A small autoregressive pixel model, trained from scratch.
Model: width 384, layers 6.
Training: soap at rate 0.0012, batches of 64.
Data: trained on aerial photos of the United States (SatlasPretrain), 50862 training examples, 18.0 epochs.
Rows from block 3, named by matrix and row number. Rows with one number belong to one attention dimension. Each number is 128 + 24 x the weight over its row's rms, rounded and kept within 0 to 255. All counts start at 0. Numbers have three digits each. After the name is the row's rms in percent of the matrix's.
# v: attention query, key and value (stacked) (model.blocks.3.attn.qkv.weight, 1152x384, the v third), inputs 256-383
# proj: attention output (model.blocks.3.attn.proj.weight, 384x384, transposed), outputs 256-383
v.45 093:137109191092113119126089127115142126124091163123091171092165129153141124153145123155110094170171093135159105150108163169135146105125120101157160103125109173149155133161159090139135141168160187146108147098091080145123103121126114107168138115134137132144154119117134105149116176125101172139126134118152109143148134162165142125140108087132134130149145129176173110141132114099110124135144
proj.45 097:139162115163111124115079108105123127125140079111179114128146143178103157154155177138154133136163084131137116090086101146130157080115147151104128096080113133081125086099092149177154120106110110135172154104116146113123098177125122112128122108130127121160127141166112152128153076118106173141121141137136147126103086114120144156146134129108128114159074091143119139144068145119186142110176
v.46 105:165100153122121140115108092117190138152159095134104148112098128130133099142163139178163135087167093127108135143150142139097130110124132149124130132091123144080134146115155134108115095114125159122104104119144143089112130126123115098112158122148121162135122147102116163120125114156145093126089110120152110098137148123121119110128161126145132113150073130125153145150136156107134111138121
proj.46 102:098160101123106125119131176117127152125134124107134106148093135139171123133151118145168133118177147107170120083126130139142149150146174175176134144136110127075159164131139112109120120066157173135172149140145105118125147112132110155106124119170151097080136118113177124130091110115095123155145139114142158103146148154133142139129096124108124130112149119133133134121147127095116181111145
v.47 096:151126062085134133114134135116136088113113137119088130167128117144124116072109181122147153153110104079164119140118091112129129119079152105154127133130117120119126140139126148103102108115117156101138130117137126114090115095111146144094122112107147109113129121162136154105086133130159126114116098159160125107135126139128101141107137084141163156116129126105092147108084135165169173172149
proj.47 103:144099106121159131104081145102113134102129138117128147133091168077153130117097097147114105059186141146141146130140112096142121113151127116143106101135146121101127149113107123089101107111119155169164133120119133137133122143118133110115125166151117151153173126126149082126083145098123132115130139110123115161096139078137124097091130149127125178139119112132129131154110125109143133088145
v.48 105:157092107123128137130144120153131148142148148152080168112126143158082118112133135105168118150165116079137110140124140111100137150093135127108121149125112101097129105115175120130129123163157153154126122136155114132140166115105109150121129152132154116153154124186086107151127132106198131130102163078173077109120121085096137143130100129155107072096112108079126114128169138183113144114146
proj.48 103:098116140130180114103105148092099129112123107097132126152124111166143116171130143140109141136082087151148120117109126111084132082106106166121158103130115179176146140129096139151164106143126112123127163139126148157127108103112119164098098130108136093139102139123113144125141145109130114102141163158122138136129185084131163097144090160172101171149154144170114152131137147116115087110121
v.49 093:142129099128123105145136137081113103142113143107124121102137113124155110146130130114130151127129131137104124099107124119144118115141121160141138134146112146108115115150159139124112154099144096203107140131088133104143143115153135116119140181136146124109102161098171151156143145101135164100121140118163157120131136140183151154176123111178067109136195118116159135109163126171096112115142
proj.49 095:105142128128164111084142072134101139126121145095108131160093118162086121101113157118125117117101123122149088119137168148131148107116161142118099119125152172125148131111145152134155137186095105094096123125153153170148116140176127117131110128088110134138122154139087119129122133156144129145141109083122122146089130134119157115110142129090117114124122154141147109122095122143122124132091
v.50 100:163130155161159099142189147135130117164153175147071162145118136115153161128118147141134089116116160116099156106127143134115121107125185108131126115095141126120115117088144128072119119131119149097134157115154094164144158116119107115140188141114154104120170135158126139089133120165173164102115150127117126130103139092172166115110155158143108146134113118130134065156133112107140097134125
proj.50 093:112093143105153086123124054110075157071083088111144142115147108095134150141097115101148146107120122080123086080101111156128138129165122160132089121160106159114137113159121116143125148131102096111156102131108161126104102120143140171097104088140115100120104133155152134176099133118165125108168085147162134139107121074105090153111134125146152113108165151137146169114151131110128068119107
v.51 088:142117119128152099119116172094141114129087110112087149153136113098148154106164157143096128159169113114117147116108121107090142132130072118133128087103186143104146145117141124103178149110173182109104227095153135143125189155124128116135098144141153102148124133155152117123148164141122137171128132128131121154100107113161113106113114149125139126101123119113130120103145109119147169164137
proj.51 093:145145126135075125134081105151102141089128125145109140150143111116118135123081095107137123081118140109112088114087123130132114133107137138120126150148088138152124153117138157147140144140185125143208104168117135119132073120152134158082131096166106157130145096120105176115140140145141084105129156141106107153128132131133160159117117131133145077141114165130132131130136150135086130140130
v.52 100:115101109133150121119157151123158078123133133162136141099102126121094071096112108149116127171125117105164153149104143137125176137178143136193152096145109121177135123136126129184149100108127156153152077128140104123068151126126139134152157114117110105127131129129107166169075134126094132114146076109106115138111142150122145111142160123120123152138147107132113132148112142085113117160176
proj.52 098:123192135106108130115136123140163115118183126116157135110175148120092140134095129140136109129141117192140120134137080126133174101147094138150110149098146149132130109130116151126104107119119125134138092177150129107153104118154103129098127121129106089129123092107132100110116089128106112099119129109132129151144057117112092157155136102147093123110124133127170088137107164097133121103132
v.53 096:107133139198149090137151127164132078165136104103138125100099103119105139119118145152159146132138119188135140177088098111135111129103090121155127111102160137115121141110156110139083107132131103147157140114145100127124102129131134124126118122100171087141138153109181114160144102150112127160129139148151154183136116138111134128148117121150128121112136113095147141144137119138112119111105
proj.53 095:107130119074151129147135106128090133111090134105138120172102110165088132096153138138144118138110151110090103126120120124101190104128116098160140116166173102095172148130125128122108138129157115075155121131124136121105166167138148127133134122175070135100173183186115156158120131086157101134136142140114156116094173098122161110081139137119119154094131147204138130157113175122091106135162
v.54 104:184109150106121127163133149124073107118126103111139152139130135097156144165129117165111114143128131130150070109111113117149113134112089159155139124111073155132086115164112148186126116129088103124118126106151128094163136109112117113145123125121123131191168165142102167140146137104094130112130140147111093099146145130123154135132145118118081100085153106151123124137115082139063143131136
proj.54 101:117134152124158146101138118123143175139080128109157126091167130135118132086111146130136155111122123133166173117127108114116126112130125111136139171113147090092132139124098125114139107127147113109102146143143154148101126124149153140126120152117138112131077078164124126088152114150110128103147131086130168134133143120103150158105113119082145098130156146172145176087103125128090048144151
v.55 091:126149156155137096121103129161142079148149132118129142101137151081130162103108086146099139116155147118124130110172142122116135102110121153125152092091124073156122105128172107150107173147144145108160162102142149131155141146135095095091102108132126182172090112100120173099138125138148116142154141100116106130141121144113113124132106155165079110118117127114089144109122106119150059111103
proj.55 095:131105125105145139142136105162097130131094121150131164121125117087104101143123098158169164178106091135134072086141100170173102185125130155155139135114162149149174151097107128140156141082144134140115158112098099141104100148148098111112172137096119062135100141125129122131106107148147128148132138105123107118143160086110149084166130122110130120096143123132118090120174155150130137122135
v.56 094:136131138166135113152109137138117132097180166121109162120160139146095131139123168130172139129086138155127129142135192097179119100151105091158144068134078138134150123110129086125102129101080154105140146122131100141123147132134141131095104081117162127162170150095148133109144101123109170110151110129147113114126126076135163055140115129118117129122109117139120128141143154118152114114130
proj.56 098:156133128115120111143117129153136150075084107124126127165099129081123122112149092117090121122195133132098133125135143160107164128116095154135099164127133105110144124124134140140099088152141146126138141159150122077115082132126128143154132108120144111127102153186146162138102141112115126125095112160129179121085105127122107162118162121178115147089165074180134123115094157078135168118144
v.57 094:184111144096137098144175173111110144123133108154149079122130126093136147120145130125125122130107192130135081123105131127165169136118104133097106103156096083134106145089119125106121088130141105116114111171110126162141082127134110156152148113081126144102141213145126154141093119124121131085148146122167151131114144129161133148144129105123131146134119160131135112138149129153162142127145
proj.57 096:138151118174096115100129161131150121140114139135107111111087102091118115145134130126126084130109115088067158112148189126124101111132113134128137170120153114148110114127127082124142120096127141165108156110141117125143110149085143126186113126072117102124155078158144118129145128163127133121122103108112077125091123128117093152101135165140132189101141141148107104122084133127105094107110
v.58 091:151109097116144088113125112122122117138147120166129158151155106146098121108087124148115087131131126147129128125158147113148090133157182150124135137170092115170130078121158114139094082116115088109144099116106079160091171159141151130137142146094153095076115143120111121119114156124070146090144128121140123087120112139134120161105172121099153103107130100070104122102091161150115149123169
proj.58 093:113133133094137163108149147111152104144137070086154118124137133132134115111147140124066132134126121179123129203113131133155147142121086127149122086111151112107153075173137095141125096155088114115154121132120124160127151133123091157154131146102065150133132112105156083127136157146141118137100136118124127190115153107139128147137141121119121189101109172185150103113148120106117094119118
v.59 103:123130099097147082146126099122139114087093132144088135107124121129122121139097138128130119177103140075115114089084094138143115114141126094196130113104176137089137118154122122123095167105132092144159137142142157122150130070127093157179132176138115136111129130153111140073116162136099143134127182108128119126148156111113152145135119133101080122117161168132125110137132071120108107141118
proj.59 098:142143133109166143140120150133149157156136133191109147116168171118132144134111141075182166091118132166104116123160119112100166142129096141123127112090086127126128145115153122108158109108144128163139124126185152151081100138161104110114158109127123112167112161131153087148109136091153114125149146150136126134104108139131111123138141080117171142117167139132122103111176129113121128158151
v.60 094:126139099094093104063138168089101128120175149078097103112131146141113078128118128197176119100133137119150102106172140130123125128141123134075111088116124144138130137101165150151129135120116131103137144113134104072155145140108120130116119126134198089187138157119133108139121149119135138126125118144132097110139134108133133125136092147142149092081102127116155160107117133125134098106140
proj.60 097:110130180147098137076159077098140133160111093100166137129087098097148140163142134091103109100128115143144115133090131127103175135136126127167157164159148109076134168113117133126107115073087148125106140132125078129111112111097154150095170115129132128105114160107106137146121114120128116136111127119122128136131140135092123146146138109105137110139117116124073171151153132132075162139155
v.61 093:134159125102086140075102140098108149101117090149116110144094070133065151112116136144087127169137063090114162108129121125101138132174152164118162113099122153126081149115100123135130124098142130154131127148141127094128137084166126168095101153105128160149065126137142117061111091128055119149142123159124130151162143154148146160118087114143152142131166110127123087171096111135137138129122
proj.61 093:129095141092122105144097119107132158123122156153115101105135155147177099160129138125130129113110134128131150126111098124130113114115103108104106134104154131157140139156134106132136104156136150110148154106143095124148122146128127116134110156156168173090152124154102133102115153153144170130111175093084118138090141139108153103102153121088169104106159114103128117158159134170151134140124
v.62 094:147054096124128121120111137135182117146100134135142118099141114125110144130108131111127113113166130153155079113120129123141164122106096096075127103127176121124088132123159136152147136144126155129139098166163105129138133114152141095119105154116126194163171156172140174135095161127160084126095118106089152103130083108141037180140141148111174129157111161132141143132154111105136118125130
proj.62 097:138124168159115112158105118120158127127100134118106136093127136132160146129148156095128096155137150134111125105118160108111132124135139121171142145120100149112134116113130103108106116072146121111129101150151121089108100143114190100129121120170141095115135132103125073134121079099145150171096184124174131139126141126148142104119134142128116158135141106127105094092118127118137147162114
v.63 100:085123108094093118106135085145154150122132112107146093084108152125123141134069107130077138153147091137101090119153094110131125112135144119112127153150113131085104117087107127136120100136116123108159126118105136119104176116112121112144171168100106108103108141126151139164104126132172143089155093155143091142120122099145126114139146119176109113057113113107119116119138124158107102189123
proj.63 096:114083173101176158083128128101153141125144144148165140128168129115120103156137146101120093090138142120168158088136100107082116142129138170114160136177133114111095158144121108153122149135104095126137125126164123105140142150119123093136164138178106133122137117111097133101133157109153141148150126085151146077063134130140136163165079149161213162153137137139144143130120146121144104107129
v.64 105:141114101095152087116127126096154101106134125139152124138152136134114126118131120068131120148087151115148127137132114105118100163147128160096105115102112062153122084141144089151113143125172137156131142119130083115140109098130112076144132125163129117181135117111136104169143109149153123114117138123086085134173097105170096109118133096139140122170116110131090113141166129162138143112138
proj.64 107:110125138169071194087116080073131106108116096126125129134146122120176190153103124200122152093143098085109139138118115124118145102112103142122131166138176127121134151113116122113127097117107123156154104124125120124129137154147177139131145121101115122138121128168107143132108199106119147112102166101086174112116162104123082135087158110116155143084123137134133159114128122074096136136151
v.65 106:138127080165171096116152152150187127146115132104123097125110132124074129090112140123152129131119119111110118066127159089133121082163096151133141089135124111118121150083130149117132096135152130099140111122130126182110126121144135110145115189078115128127153146117164167071115147080174139138127099110120146115150151182142127112181132166150126116152081162136136147138087160155154113115151
proj.65 113:114119142128095140155148132092104142140144125115124158131143094140127112122132119187055137136154142113169131126158110120132124129138156117110134148127152121097114149167144136137096140140146122135138070148131132140112085155144138146093119091150162112079131108163139103178137141139145144091105141105126107117157144100102132101116129117128118108118122121144139079117185123123124141125140
v.66 103:195130151145123122127108159076127137139131177141098107194129098091155094104118161077094130096146092111137076077177144124163107131129164135147099103177151111132155129080133121145132072106122163123128155112142148133120125135127100092146109159115116133077149103112131099095140095117125108148144099133128142087141163120130142137114123101128197125095129138133137134121130124141151107120146
proj.66 103:107143147128123127142138127155173138110121097124153109139121089104137149136121118132169116137135127178116115124129131142129152110081063132115106125084180087154089145166162092175124126172139131142122109116110119132157119148137146158144155117109097116115169102145113119154113143110139146074154104085100125106128181163142148112156154121126133124161096120129117106153135157157091147156138
v.67 103:126132159106127146099146114095104132148166151162132100139127182123130157166104148095152162112150107131115138095127113145140118170136080144121150141136122135171133075178138136130104112094115124166111089163094126162165100121101160159159086106147108146098133140144129151150147131139118141099117133152080113142072134149100171105157147071182116159089124154145128118106096131127131074154114
proj.67 104:135112141142143111090147118145149167126104096107157153170136101109131127126104120129125144135128148138160146114131151107138105136133078082165078107124105129107108100179130134147147114135159106146150118135156134124102169155134110065141137110121137106106115143137086148106076125125190093144148122147121189122163139164117129124141152150112087137129085119113106148123150110077112154101114
v.68 101:126081139106109123108124108132118133137140129107173117117132146148117097140087150135134164113142107130118119136142138129120118143125144152107115124095105130150161158135143135163125119132078162119119094130129162110141158145095118096093169125110137123185143128077178094174113102126131106137134119175111142124114142157080102133116103124102128145102183098165139164105065126153155103135162
proj.68 097:141138125178149085173118121179113155119134138163100120132137165140081180113147120097130109091103110156154150131150123169084109152109090087158123134121131154106081139092138117161111137120122119142114126143111169089107131117098135145164109153159147120130092114142138137116133169124094119095126117101144110125110105139157163154100137107170120143142103163131127164152117114123128127070103
v.69 103:141163147156171162168186159103111111100161113110127122149116129165118134099134112163127126101152121156143159147138102121126119118108121124131136130148155125131111136144130124116160126125154138125114133077110119138120155138101080129149083117090127123133117132130154128131117100117126152115132120127124187124129175124129101095171128153132121110143126080068211104164090126135093148115157
proj.69 103:138154108146140123134082129149152109138110137137138112125136146103095111143151155117147115153137122138119119123102138158140114189092117116131104108123158140119160118094159118120100121161094118118104137183122160123149093173121104130156204124097135159144154105145074125102099108115158132157127103154134135134147115127153133112122141109120146112119121140150082175146142144170131149161119
v.70 099:142115163122148132143074166136146165116144129179124137147131088168158116135172175124096107097140119108118149115137121153114118162131115110122142118148136148093149099104148143131106108118134195150148123114120131127128123094097157108089139122169156094096133126141142123126141096090093132184092176133132116114124126149125128136131168124141127119152142119100116100104145133147153147157168
proj.70 099:150093137139127132146158101101107117169138111151119102133103118093115173146140098162104141172128129084135124130127114144120132113102139159166132143168090162131106161143136157175124122123114151121090127097119135150133137158146159133189152125114090191180113085093104126112108142135140113166113153121120109123082143117116111175119129118120139112150131146126141147136106115134115105135122
v.71 105:107128120122124072204151164163129157159126150114125148119144114112153137153112111110096129127174158116121133081144090149135119070154140114158107146129117112119113105144121101086101149089174120124150132159156120125144130127152128078157125096125074154109111142123153155117118175139159139069102151119097121087110117119113131160074123099154113190133104137133117154134127108112138144099146
proj.71 107:134134134099120154109131086155147157115182121132136115141144140140087125112155135135129137146138120112119118162111119110122167114081164157128143092090122120152127168103141148138136113141128125144131125137150136105124134138167115129150142141085191131123110115106085115077139074122103138130156133143116120143082124131100128083095140122164125092112130132149141136136117170133152088172141
v.72 091:195182117148166114135134091135122128101149108140123074145109136112147143127132089115162114108131189115084118113143104116136145141131122101119064181102132139159104090106168124132150142162153127123161137119118134189098155109141142136137123140126158175152147139126145129157119155159107095108107119125102159096108112148128138168135147125113152119157157143103126114123086172136117119137098
proj.72 097:088088098132142139121120124137157116156109160120145131135131107164147124123163151159093142122168142111105081146077101161130115163125174125110126089131133142159176137094117116111109140136134122103097118126155114123178122112169143152105138134088117159140125172101109165145121097147120164125117145163120171166122122134143154113130098078110122133134147117149168128131125121137183120114171
v.73 108:088098101135095156200154127131144154122090111104166139111114138178132127115153107110159142164134136105114103167119128142087124117124137180158136128129106108145157141145118161122081141132158109140157112103103148109099149150124104123120097117156131090119149127096133115148116161149150121154121130114160140140156151122140142151135147089101139136100210097155112142177157129127159133123102
proj.73 108:133159140099144177135101119146121154142154151140071133141114123101138147175151139141090127103104103161127131140114110133126104105140147093075160169122141137124141104147126096149130197137126086104120116109100137114138138085102118123116152157125181125128095100156132145104145128086130123136115122120144101109090081122107139111125153151168130122148113118131152136117143111125122076123128
v.74 107:073130180152179113125124132096140106149141098077149117055147144124114121130148170169164163164147092089140107132113148170151106142090130134139140138112143083174135161116118137110142126105125120150120110110127135116147147151146134144126126145130113149142068133108182154142174106124104140139090114162146126120159113173106128123155137097119156105138140097165141116127122093098141120112110
proj.74 112:120104145109153130095107122098120130147091153124125104132147113091137154129121132074153114087092130123146155167164084112113141127164122144102129121125149142115161125103139121162106145116123102122137111125108111127183110140102130139122105165137140141109172155156126151155103176106141097115120127107141137109127091101173126124096129182126123156119126138097118149142086194141151151139127
v.75 096:160144157133111113149086135130129148157146124107123122132150104128137148145165153141145136107079082143131134114105122119104179135101144109117128113125150169119120101113105138122134110095134115103115147153082099118117148116136154115089104097105143114085096165116122132141141157084175092156141097093126155111149107120115108146146106075108122143145134158104128142087085090115096111133142
proj.75 096:155093113138129147129126076142119083118116127144111120110150119106114106135159080093148110129084152136128108141125120149189136119159095124145133173096147116172156141145116125161130163142172159163126087075120113107108118096148098139163114139118067150174111110129116114141151141146143129111130164093109106107144159164157146112155137123087144134118139119148149131127096167168121100141093
v.76 101:116114123109134153119143135156142142154066108131141068110102119155118141156076136081094111138139168116123094147153145119142101129130155146107085123123144153096173112095127107122140117086125139128122145160126151097093154135119160102129153130116156106122153142161140131133103091095108136168153181108131155093142110091153134130122124108115186144180105141105144143076122166122123119156122
proj.76 098:109127116130133115159141147097173103110155206107106109123129116090165129085182108166130139090149118110125132110074133127121159090162128146135182139108119087133136144166158139147142154147147132079131130074156116118149128095149154124163134129146130111167124153154116078129109071156086119155109128146062105142121143139154123124162117121116140127133133152158143135174138106126150144074114
v.77 103:156131122157133102128179128131130118130119113101106136168126082162124124102123098171130167132111130108136141150099077118131137095088126119143099116123147100118126114159096104087130132113150115115159136165140108074129122135126147124099158103165117134124132170085123120128142152141144126082132100083132134125171146126118141110134098097133100137138129090110139155158188152135158095152131
proj.77 105:121120097134128086113144117150136110101176141114174141126118132132108161134119159078160149159140091136192089170079138161170116112133174095094138150089127140137117090098093072132131157157142167160084093137106152112109142109151134120126088143103125129135123153159141172144149082093123151112128154125152133133109129155141148087105157093118153148157166125118156135088143139099149138127111
v.78 096:142155093157131188118107105144119138118156132119145081168143161092140107122125134132075108124139086144131123134154126126127109126133112132118096190123147146152127094128116134129146134162137134123131118151137149145143111194093093130172069153128115107137147153100146117137127156152083145114088144153102101124148154059116121118150086163100119114112155105121102122118099176126068094147114
proj.78 094:138135154139127107124113134135148116121115125162106130120159175151149139199168174108156144098135157124121131165118140087158067118102133175137172108137084136132157132089136122131077137120125150115118139112153127140106111103068161136104158122124111180119100132147143145116129134104121137134174110100156137096127090134142151129108170105113148144094081117159161136131174093133126141158145
v.79 099:148166132094113153095171147105120093127118126142137142117137135086129115132172120150112135085132139106167117085148096145097131147138105134133159165092149120114103141159139136173094141158113140133156175131125080190136145120130140139100122118145107133134129144150134153110157163115135142105130142137160108098129135119086139117102122104140145111123147151077166091108150059096142125112126
proj.79 099:131082133122153142124134086164134157138150105124103132158144102134136122145056120077155123145165130138103065118112134122187130138131109144103109095180111131150117124149123130106146129142137095140111090123148154075102136134136115106159172140076131130095176157102088159160109104150104131116154156091081148142140154149154137132154156074122113151113106123148127166107126161116132133167142
v.80 105:122136098125099107145158132101150134171112115157139157159103165103125167123096130106127119149114170145106119147144107124157092106161154130131098133177136122110113156143135132169082137115173112177121117105162114104137119107135122133159130127132112107126121124167133124137112114120161156146136119124136109133148085181120122174111169124114141115109120154118114136134146130145140136110160
proj.80 106:152121123170170139091130135131127123091167159161143106100122130103152116096108111170079113137116094122104125162141173139142179119158152109122144129096137092119098123148146136105160109137115129110151171136118115143128122121146114157122121135084181117171120137134170120160148114155118122114125153144072127131117130125120100109112109148149107105147131130128172073142119134125105159149168
v.81 105:094148179161116117126104119102136146122119144150197113098145151148153112145117113146110116167127137120129130122155149161112151110137112135143145177148101121113099140157124124166151176154125124148101130164110142181078142149152184134159120156108153137102136137107114123103164114153119134120122137114147116169107144137162154154120161141167133150155094171145105133097150141111091140159116
proj.81 102:134118129084139140111132188099088119160120106103103153122132070091111104140117142119139139130135144130115089181113094150158120227154116136131116059182116115134151156093177102087103105118139145108114179142131147140134106143113092094106125154175131147171152125111165117126095163107098128102101115146140144150115137118084131124123100089126140107123112130103147155195096137095163105112172
v.82 101:161144124150232079128168124159112101124153110172084150135149127110116136115087111073171081145127160109072155155168115154144140145129107101105146144129189105142092150169137106104151097118153135138123117130167124115148066132124143141127106158157115134160120131111165113133132129129117116118116112156132127154132115129103138114177108143100146119127158110145121123104160112134169116135110
proj.82 101:123086149125115133086097097050151122142101145128096139139111113146109168131104180095112153133148137108184112109109128155125135140113140141102109169047139119177125131106122132146123127137136130152159112106148146140115142088114179135113116129106117137109129106128108138145113159108108139135118148130136160120096109126122122154120138149116133137171128129094141166158125131090121124169168
v.83 099:083122138140137123112082102077135160142137146184187122089134143113120116090141152097110120101082089166096117110103139104110168112121116142125115080142172157136078133135084123137136123132134137172129144138135164129107127137128159127170091153085098137127138114118151132098067149110136121129116145106116123115164108128136150083136158114158157150159120117126112197160115115119169141132150
proj.83 102:132106140113124153103098115150145133132093092095141171143185155121149161114117144168111135159129137156132188155102078121116145124144146126108139140119116146143153147128134107122113161110140121114131102114105114158120116132168138097115131151123088103097127093126137142138123117152121140077132111115108125140116122123120119134139072143094099083156101117119108077102136127135112087174091
v.84 093:147108131140135130141099098100139174101104134170123135150088113111150168097117115162134105139134121133118130119109097080134156118157183090121147128092139128049146162115135165152135128103133103122122108167161122092149116162139166110126147116111090099133134127104107118094128140138084105142123130084111139118117112147183078120065135168114160129173107101073079156101105161151121143103107
proj.84 097:112117124136149118118166172108105158119157118147151109096148140100143132153102130095154140117122167126115098144145124208092141120117098181153127138115163118112118126132144124085128094123119117133199136138131126150140138148152126174143103128150127128154108123107138079154157136151140108121121120114112101082145136099117126154193084120096134153117137159125138128191128140172123164182106
v.85 099:123152142169082112122120134134082142130115108104131161136144150103146135126116107111143164151088107138126142166149120116171150134144153140081175121128145101135156131159154089167155176140132142123049140116084113117180101115104117106127162129138136118138130085126145115122098130110115141155134166126120145139092105142116126135090080130144108074144138107128126126134114113142124146138124
proj.85 106:148171116132104154150124124159142129125109108143110123115133177122107140153106140132100114119073113080094097124094096083126126116143129120161082177137147154116132091121107130108093065118114146164152135162115137140115173088113086132094115136131146130134114139114120152103114171115181119106119134142165144065136133083159121116095139136112175129106139137124110132113131136117112131115150
v.86 112:133125128093161096168126156143086140141105118118121147099142121164121162123133103125080151117090148150122074139132126097139157094114136131126075082134194092135206117144159105154139153171144095101101155146114172104107129136172149086104160131125132118152112123154159130150152141112111133166126173152151105106111146110122108108114099171129115110125133114104160160109146128157104158135153
proj.86 105:134162113186121137122148141124154136123185151180128135121157180133145127111163123138129096169132136103160130110139163123145099112131182138080135141150136086100152156164070133108175098089140154137143086104142147159114152101102131134165120137124134121117118140117103131114144110143113175107143151108155119122119076112101105136130132134119130124120122197146139120102114116138118127103103
v.87 102:120145138109087129101104118128104082175184155141127115117126136111107140174100133174130106103126154061164123145098104099104113103122147078126132108123130132132152118132123130080130124109129164073088117137138193167135133171138125127119125124109111124124109141151128141136132133149131123133133137136146136112104161165165129126132119150111147122120172183145135111156091135127092109129135
proj.87 100:145111170129186114129162139113130140158169110131090139117141095148163098117146124085155162120131128137125128118101113123128157124126103121131145121161132129138122119135129122152139111146103074087117134161152100109143128094157114122162102120128115127134097128117139073123101096148109191119088139117133118155228127112089132133139100117144123124117153099112133129138102115140133137139124
v.88 110:142135100131099142116126125080155155091130097158108097104132133122155089124126182127115101095153159120131084129118124120159173117137161159103128080161106130139079114131147094114104138104126149146153081133092094134130098071106106116185149103121163098072116129140106169048144129109102131112109110130163124138124137120143164132147176102117164165128117132130089129123165110136084135116117
proj.88 110:113096157097095155077141073140119121126153118104170154142109104100097111147151125129165115122128128107102177130121101107115161131158127160164144174146116123112098092137148159139159125156163133171100202127124135089148121153117153134147129135110069161135140123103113116161065136143177108123115141123109145136130141094146147173130064111132087115107125141155172132114106175141113077143120
v.89 098:135148142117096122131128148134130139144131129140164123109158121083145133120114072106146160145107091089121138139132125160119123095131097101125162115130114104123105134103118171118119164121132120106146121142157125160147101116127118151119170101123155153155151144176123119109102118108129122134176092160136146111102090144097132096119074169098113142096124143166114103094089137146138153091135
proj.89 097:128118103135126105197163128175152169146124098132148119143106154165139120117133161123113106151164151125161107103140087136159151127098142142116071133098114120140142146149171117129101119115163130148172143143138104142117127118101131116098127151127127081121117101121131127105138155136139130091124105134157117144125161128102109145128165135123090202153143138122157113178116127160150140100149
v.90 104:171135127120173139144102180126125148092134150171111116127136099165171111149133077161150184130140134142153103118096155165142164146134147111116163101127127082120142104126156153109129154161135135115155127138157129123104080087107114138096134121160147130115163150187096120125140172149126082113108155152127149147078139084073095128077147103096163139118136105102092111137140095099120090127156
proj.90 101:096143117151107166091164124128129110121136107092150150139145130129112110111171110131140107154155130144149142134133109138132113113138149164166147118116115120085162132177094158123153139156116144146092147143098111134134169149122121183110145178098117136083113097093111167126137140120157119118126140105164161070154121144123139132139111151116128169091143162165193116153108192133139103107130
v.91 099:174093150091133102162141130158137161137179105167153100135167125154124133150119129091119120107101082123171135123160157142120150114095141126117171182173086106113139118083110126117099152133095149160160135133141142096136152175133108120113113104131159139113140146165142140162122123140137125137108171138187135118133126139106145152110153110117098155120115123170085157154110139148158113162104
proj.91 101:123158122125180175108151129100086132129120170123151178092161132085177145094140140174155126159121133144099129101104118112122119177124121158096092087084103120142138138147112133131149094074140133120103162117128147184120140125142123129115136134153134132116077121126139106107156119092071101143131158147131111120116129128129131149096119175121147111134131122122171162131127087128137152098155
v.92 093:113134121136098151076097139083109139093126098087134148136157085143124113136137134099141146135130124147123142117119121153142119077143099169123127153131120101143144140156117106128126138130097101130123131125117137137144130090145114154106181090172152115101092088151105125098141135142132156140140096150086105147131142152180130119186097120156163166142149147115156110154105155134144136159139
proj.92 091:115106092117130108133132147127136145168165138122151154102144173165091098113159104186106138111090120075130131120117130121106111113165127113151142083119128164131136114116121116135119131176161134136123105105113114116118144125101144118140111102133141125116174142150099147158118098124115175148066097079128112091125121141109142088093152129117113117102133153154107144099151145107141129138123
v.93 093:135133151175133108086116119132157108129124145127114173116120106123128094088127124133126124144150145138107106121138151150132136103122139113166130116119148175141112123147163134119164125125117142106140125165146121120125107125108136142091136113145144135128090154134124126139162101126115143114087130159158141123146120123146161112147122166158157150140136107170090174163160127110161098091126
proj.93 094:129121114093099104138105143158086116158141111158128148126148189141127121130129117126160116119137156127098150136125081140135061162111108151117154144118114153115103125118109148152099135149118169114107133113141144138124139113095142135139109152111130105135092152133182106134088124121162111120145169147101103114105144100124105153138120099119107123104150166137126103116119148092076149183097
v.94 101:104155135136157078132161137128114099145155094104130101123115088084148151124155169155134149110151109145091131136149132132137104139146118124114157101164099113098126119101133133114150098137134133175128092108146135139131176120096154134095141128118144136112095108093164150084133137118117122124101140134083146137117132124088152125127115131146149118141133147147116170180127131132131145154159
proj.94 107:142098120126153154136147124082102151094146148140127166116160176113107104137169113131126109140095156140152132103101152103129113124165102139117133095157108139116116127149140133152158125099075117118127141099137160116107140129161094126169132112095158113125136110144123093159125060157103111124184111155104115124139153140128127113095120123139166061116142187147152087143100105159177153114110
v.95 107:189109091114112135143156122136113113129189204129108122104117107108076099120106155101157122105101127118166134107091074130152128136140119154114109101118124127161116121131121153098119144131131157124130120126115134122160061067143143155129144119118125101148115145131139128137125144104148128114119122135121143134117135092119139118110100153179131138046150082113076109161107117161137107116097
proj.95 112:133136107150106102067105058117115099138166138101152153155136155171150147124155139115147110127137118103139160130175097132125098120102117128126120129074117175122131107099114148139165166105162111127143129124123133106123147138092143152146140131113146155139089140121132172129080132122137101095140128170120122110135131139167144153190181144118112137116129163151192148119125187124143137155123
v.96 101:168182158145124127114133164118097103143136121139171113149080121119055097157133091161131179098082132128183110108135134128152121169103125149098143124152113143136093130097125130124113089128113131093116098120154112166138141160102105118096113113120187143136135159112105135143117107149156095104094107172106125105109140123096104133133146134156144097087128147157170122094111129102107111126109
proj.96 105:143114134095151152130144102121139110119150105085107110119155120130118112118150147138076134179167095152115121125074090144135135147115096123136125119144112137134088090156107079121147168159122164135128161150113087141120123124147143112123119148108078123138115118150149106119127105121142128142137135158134144127145141143167156121088118132169115109133142142147108133125181088128125148135154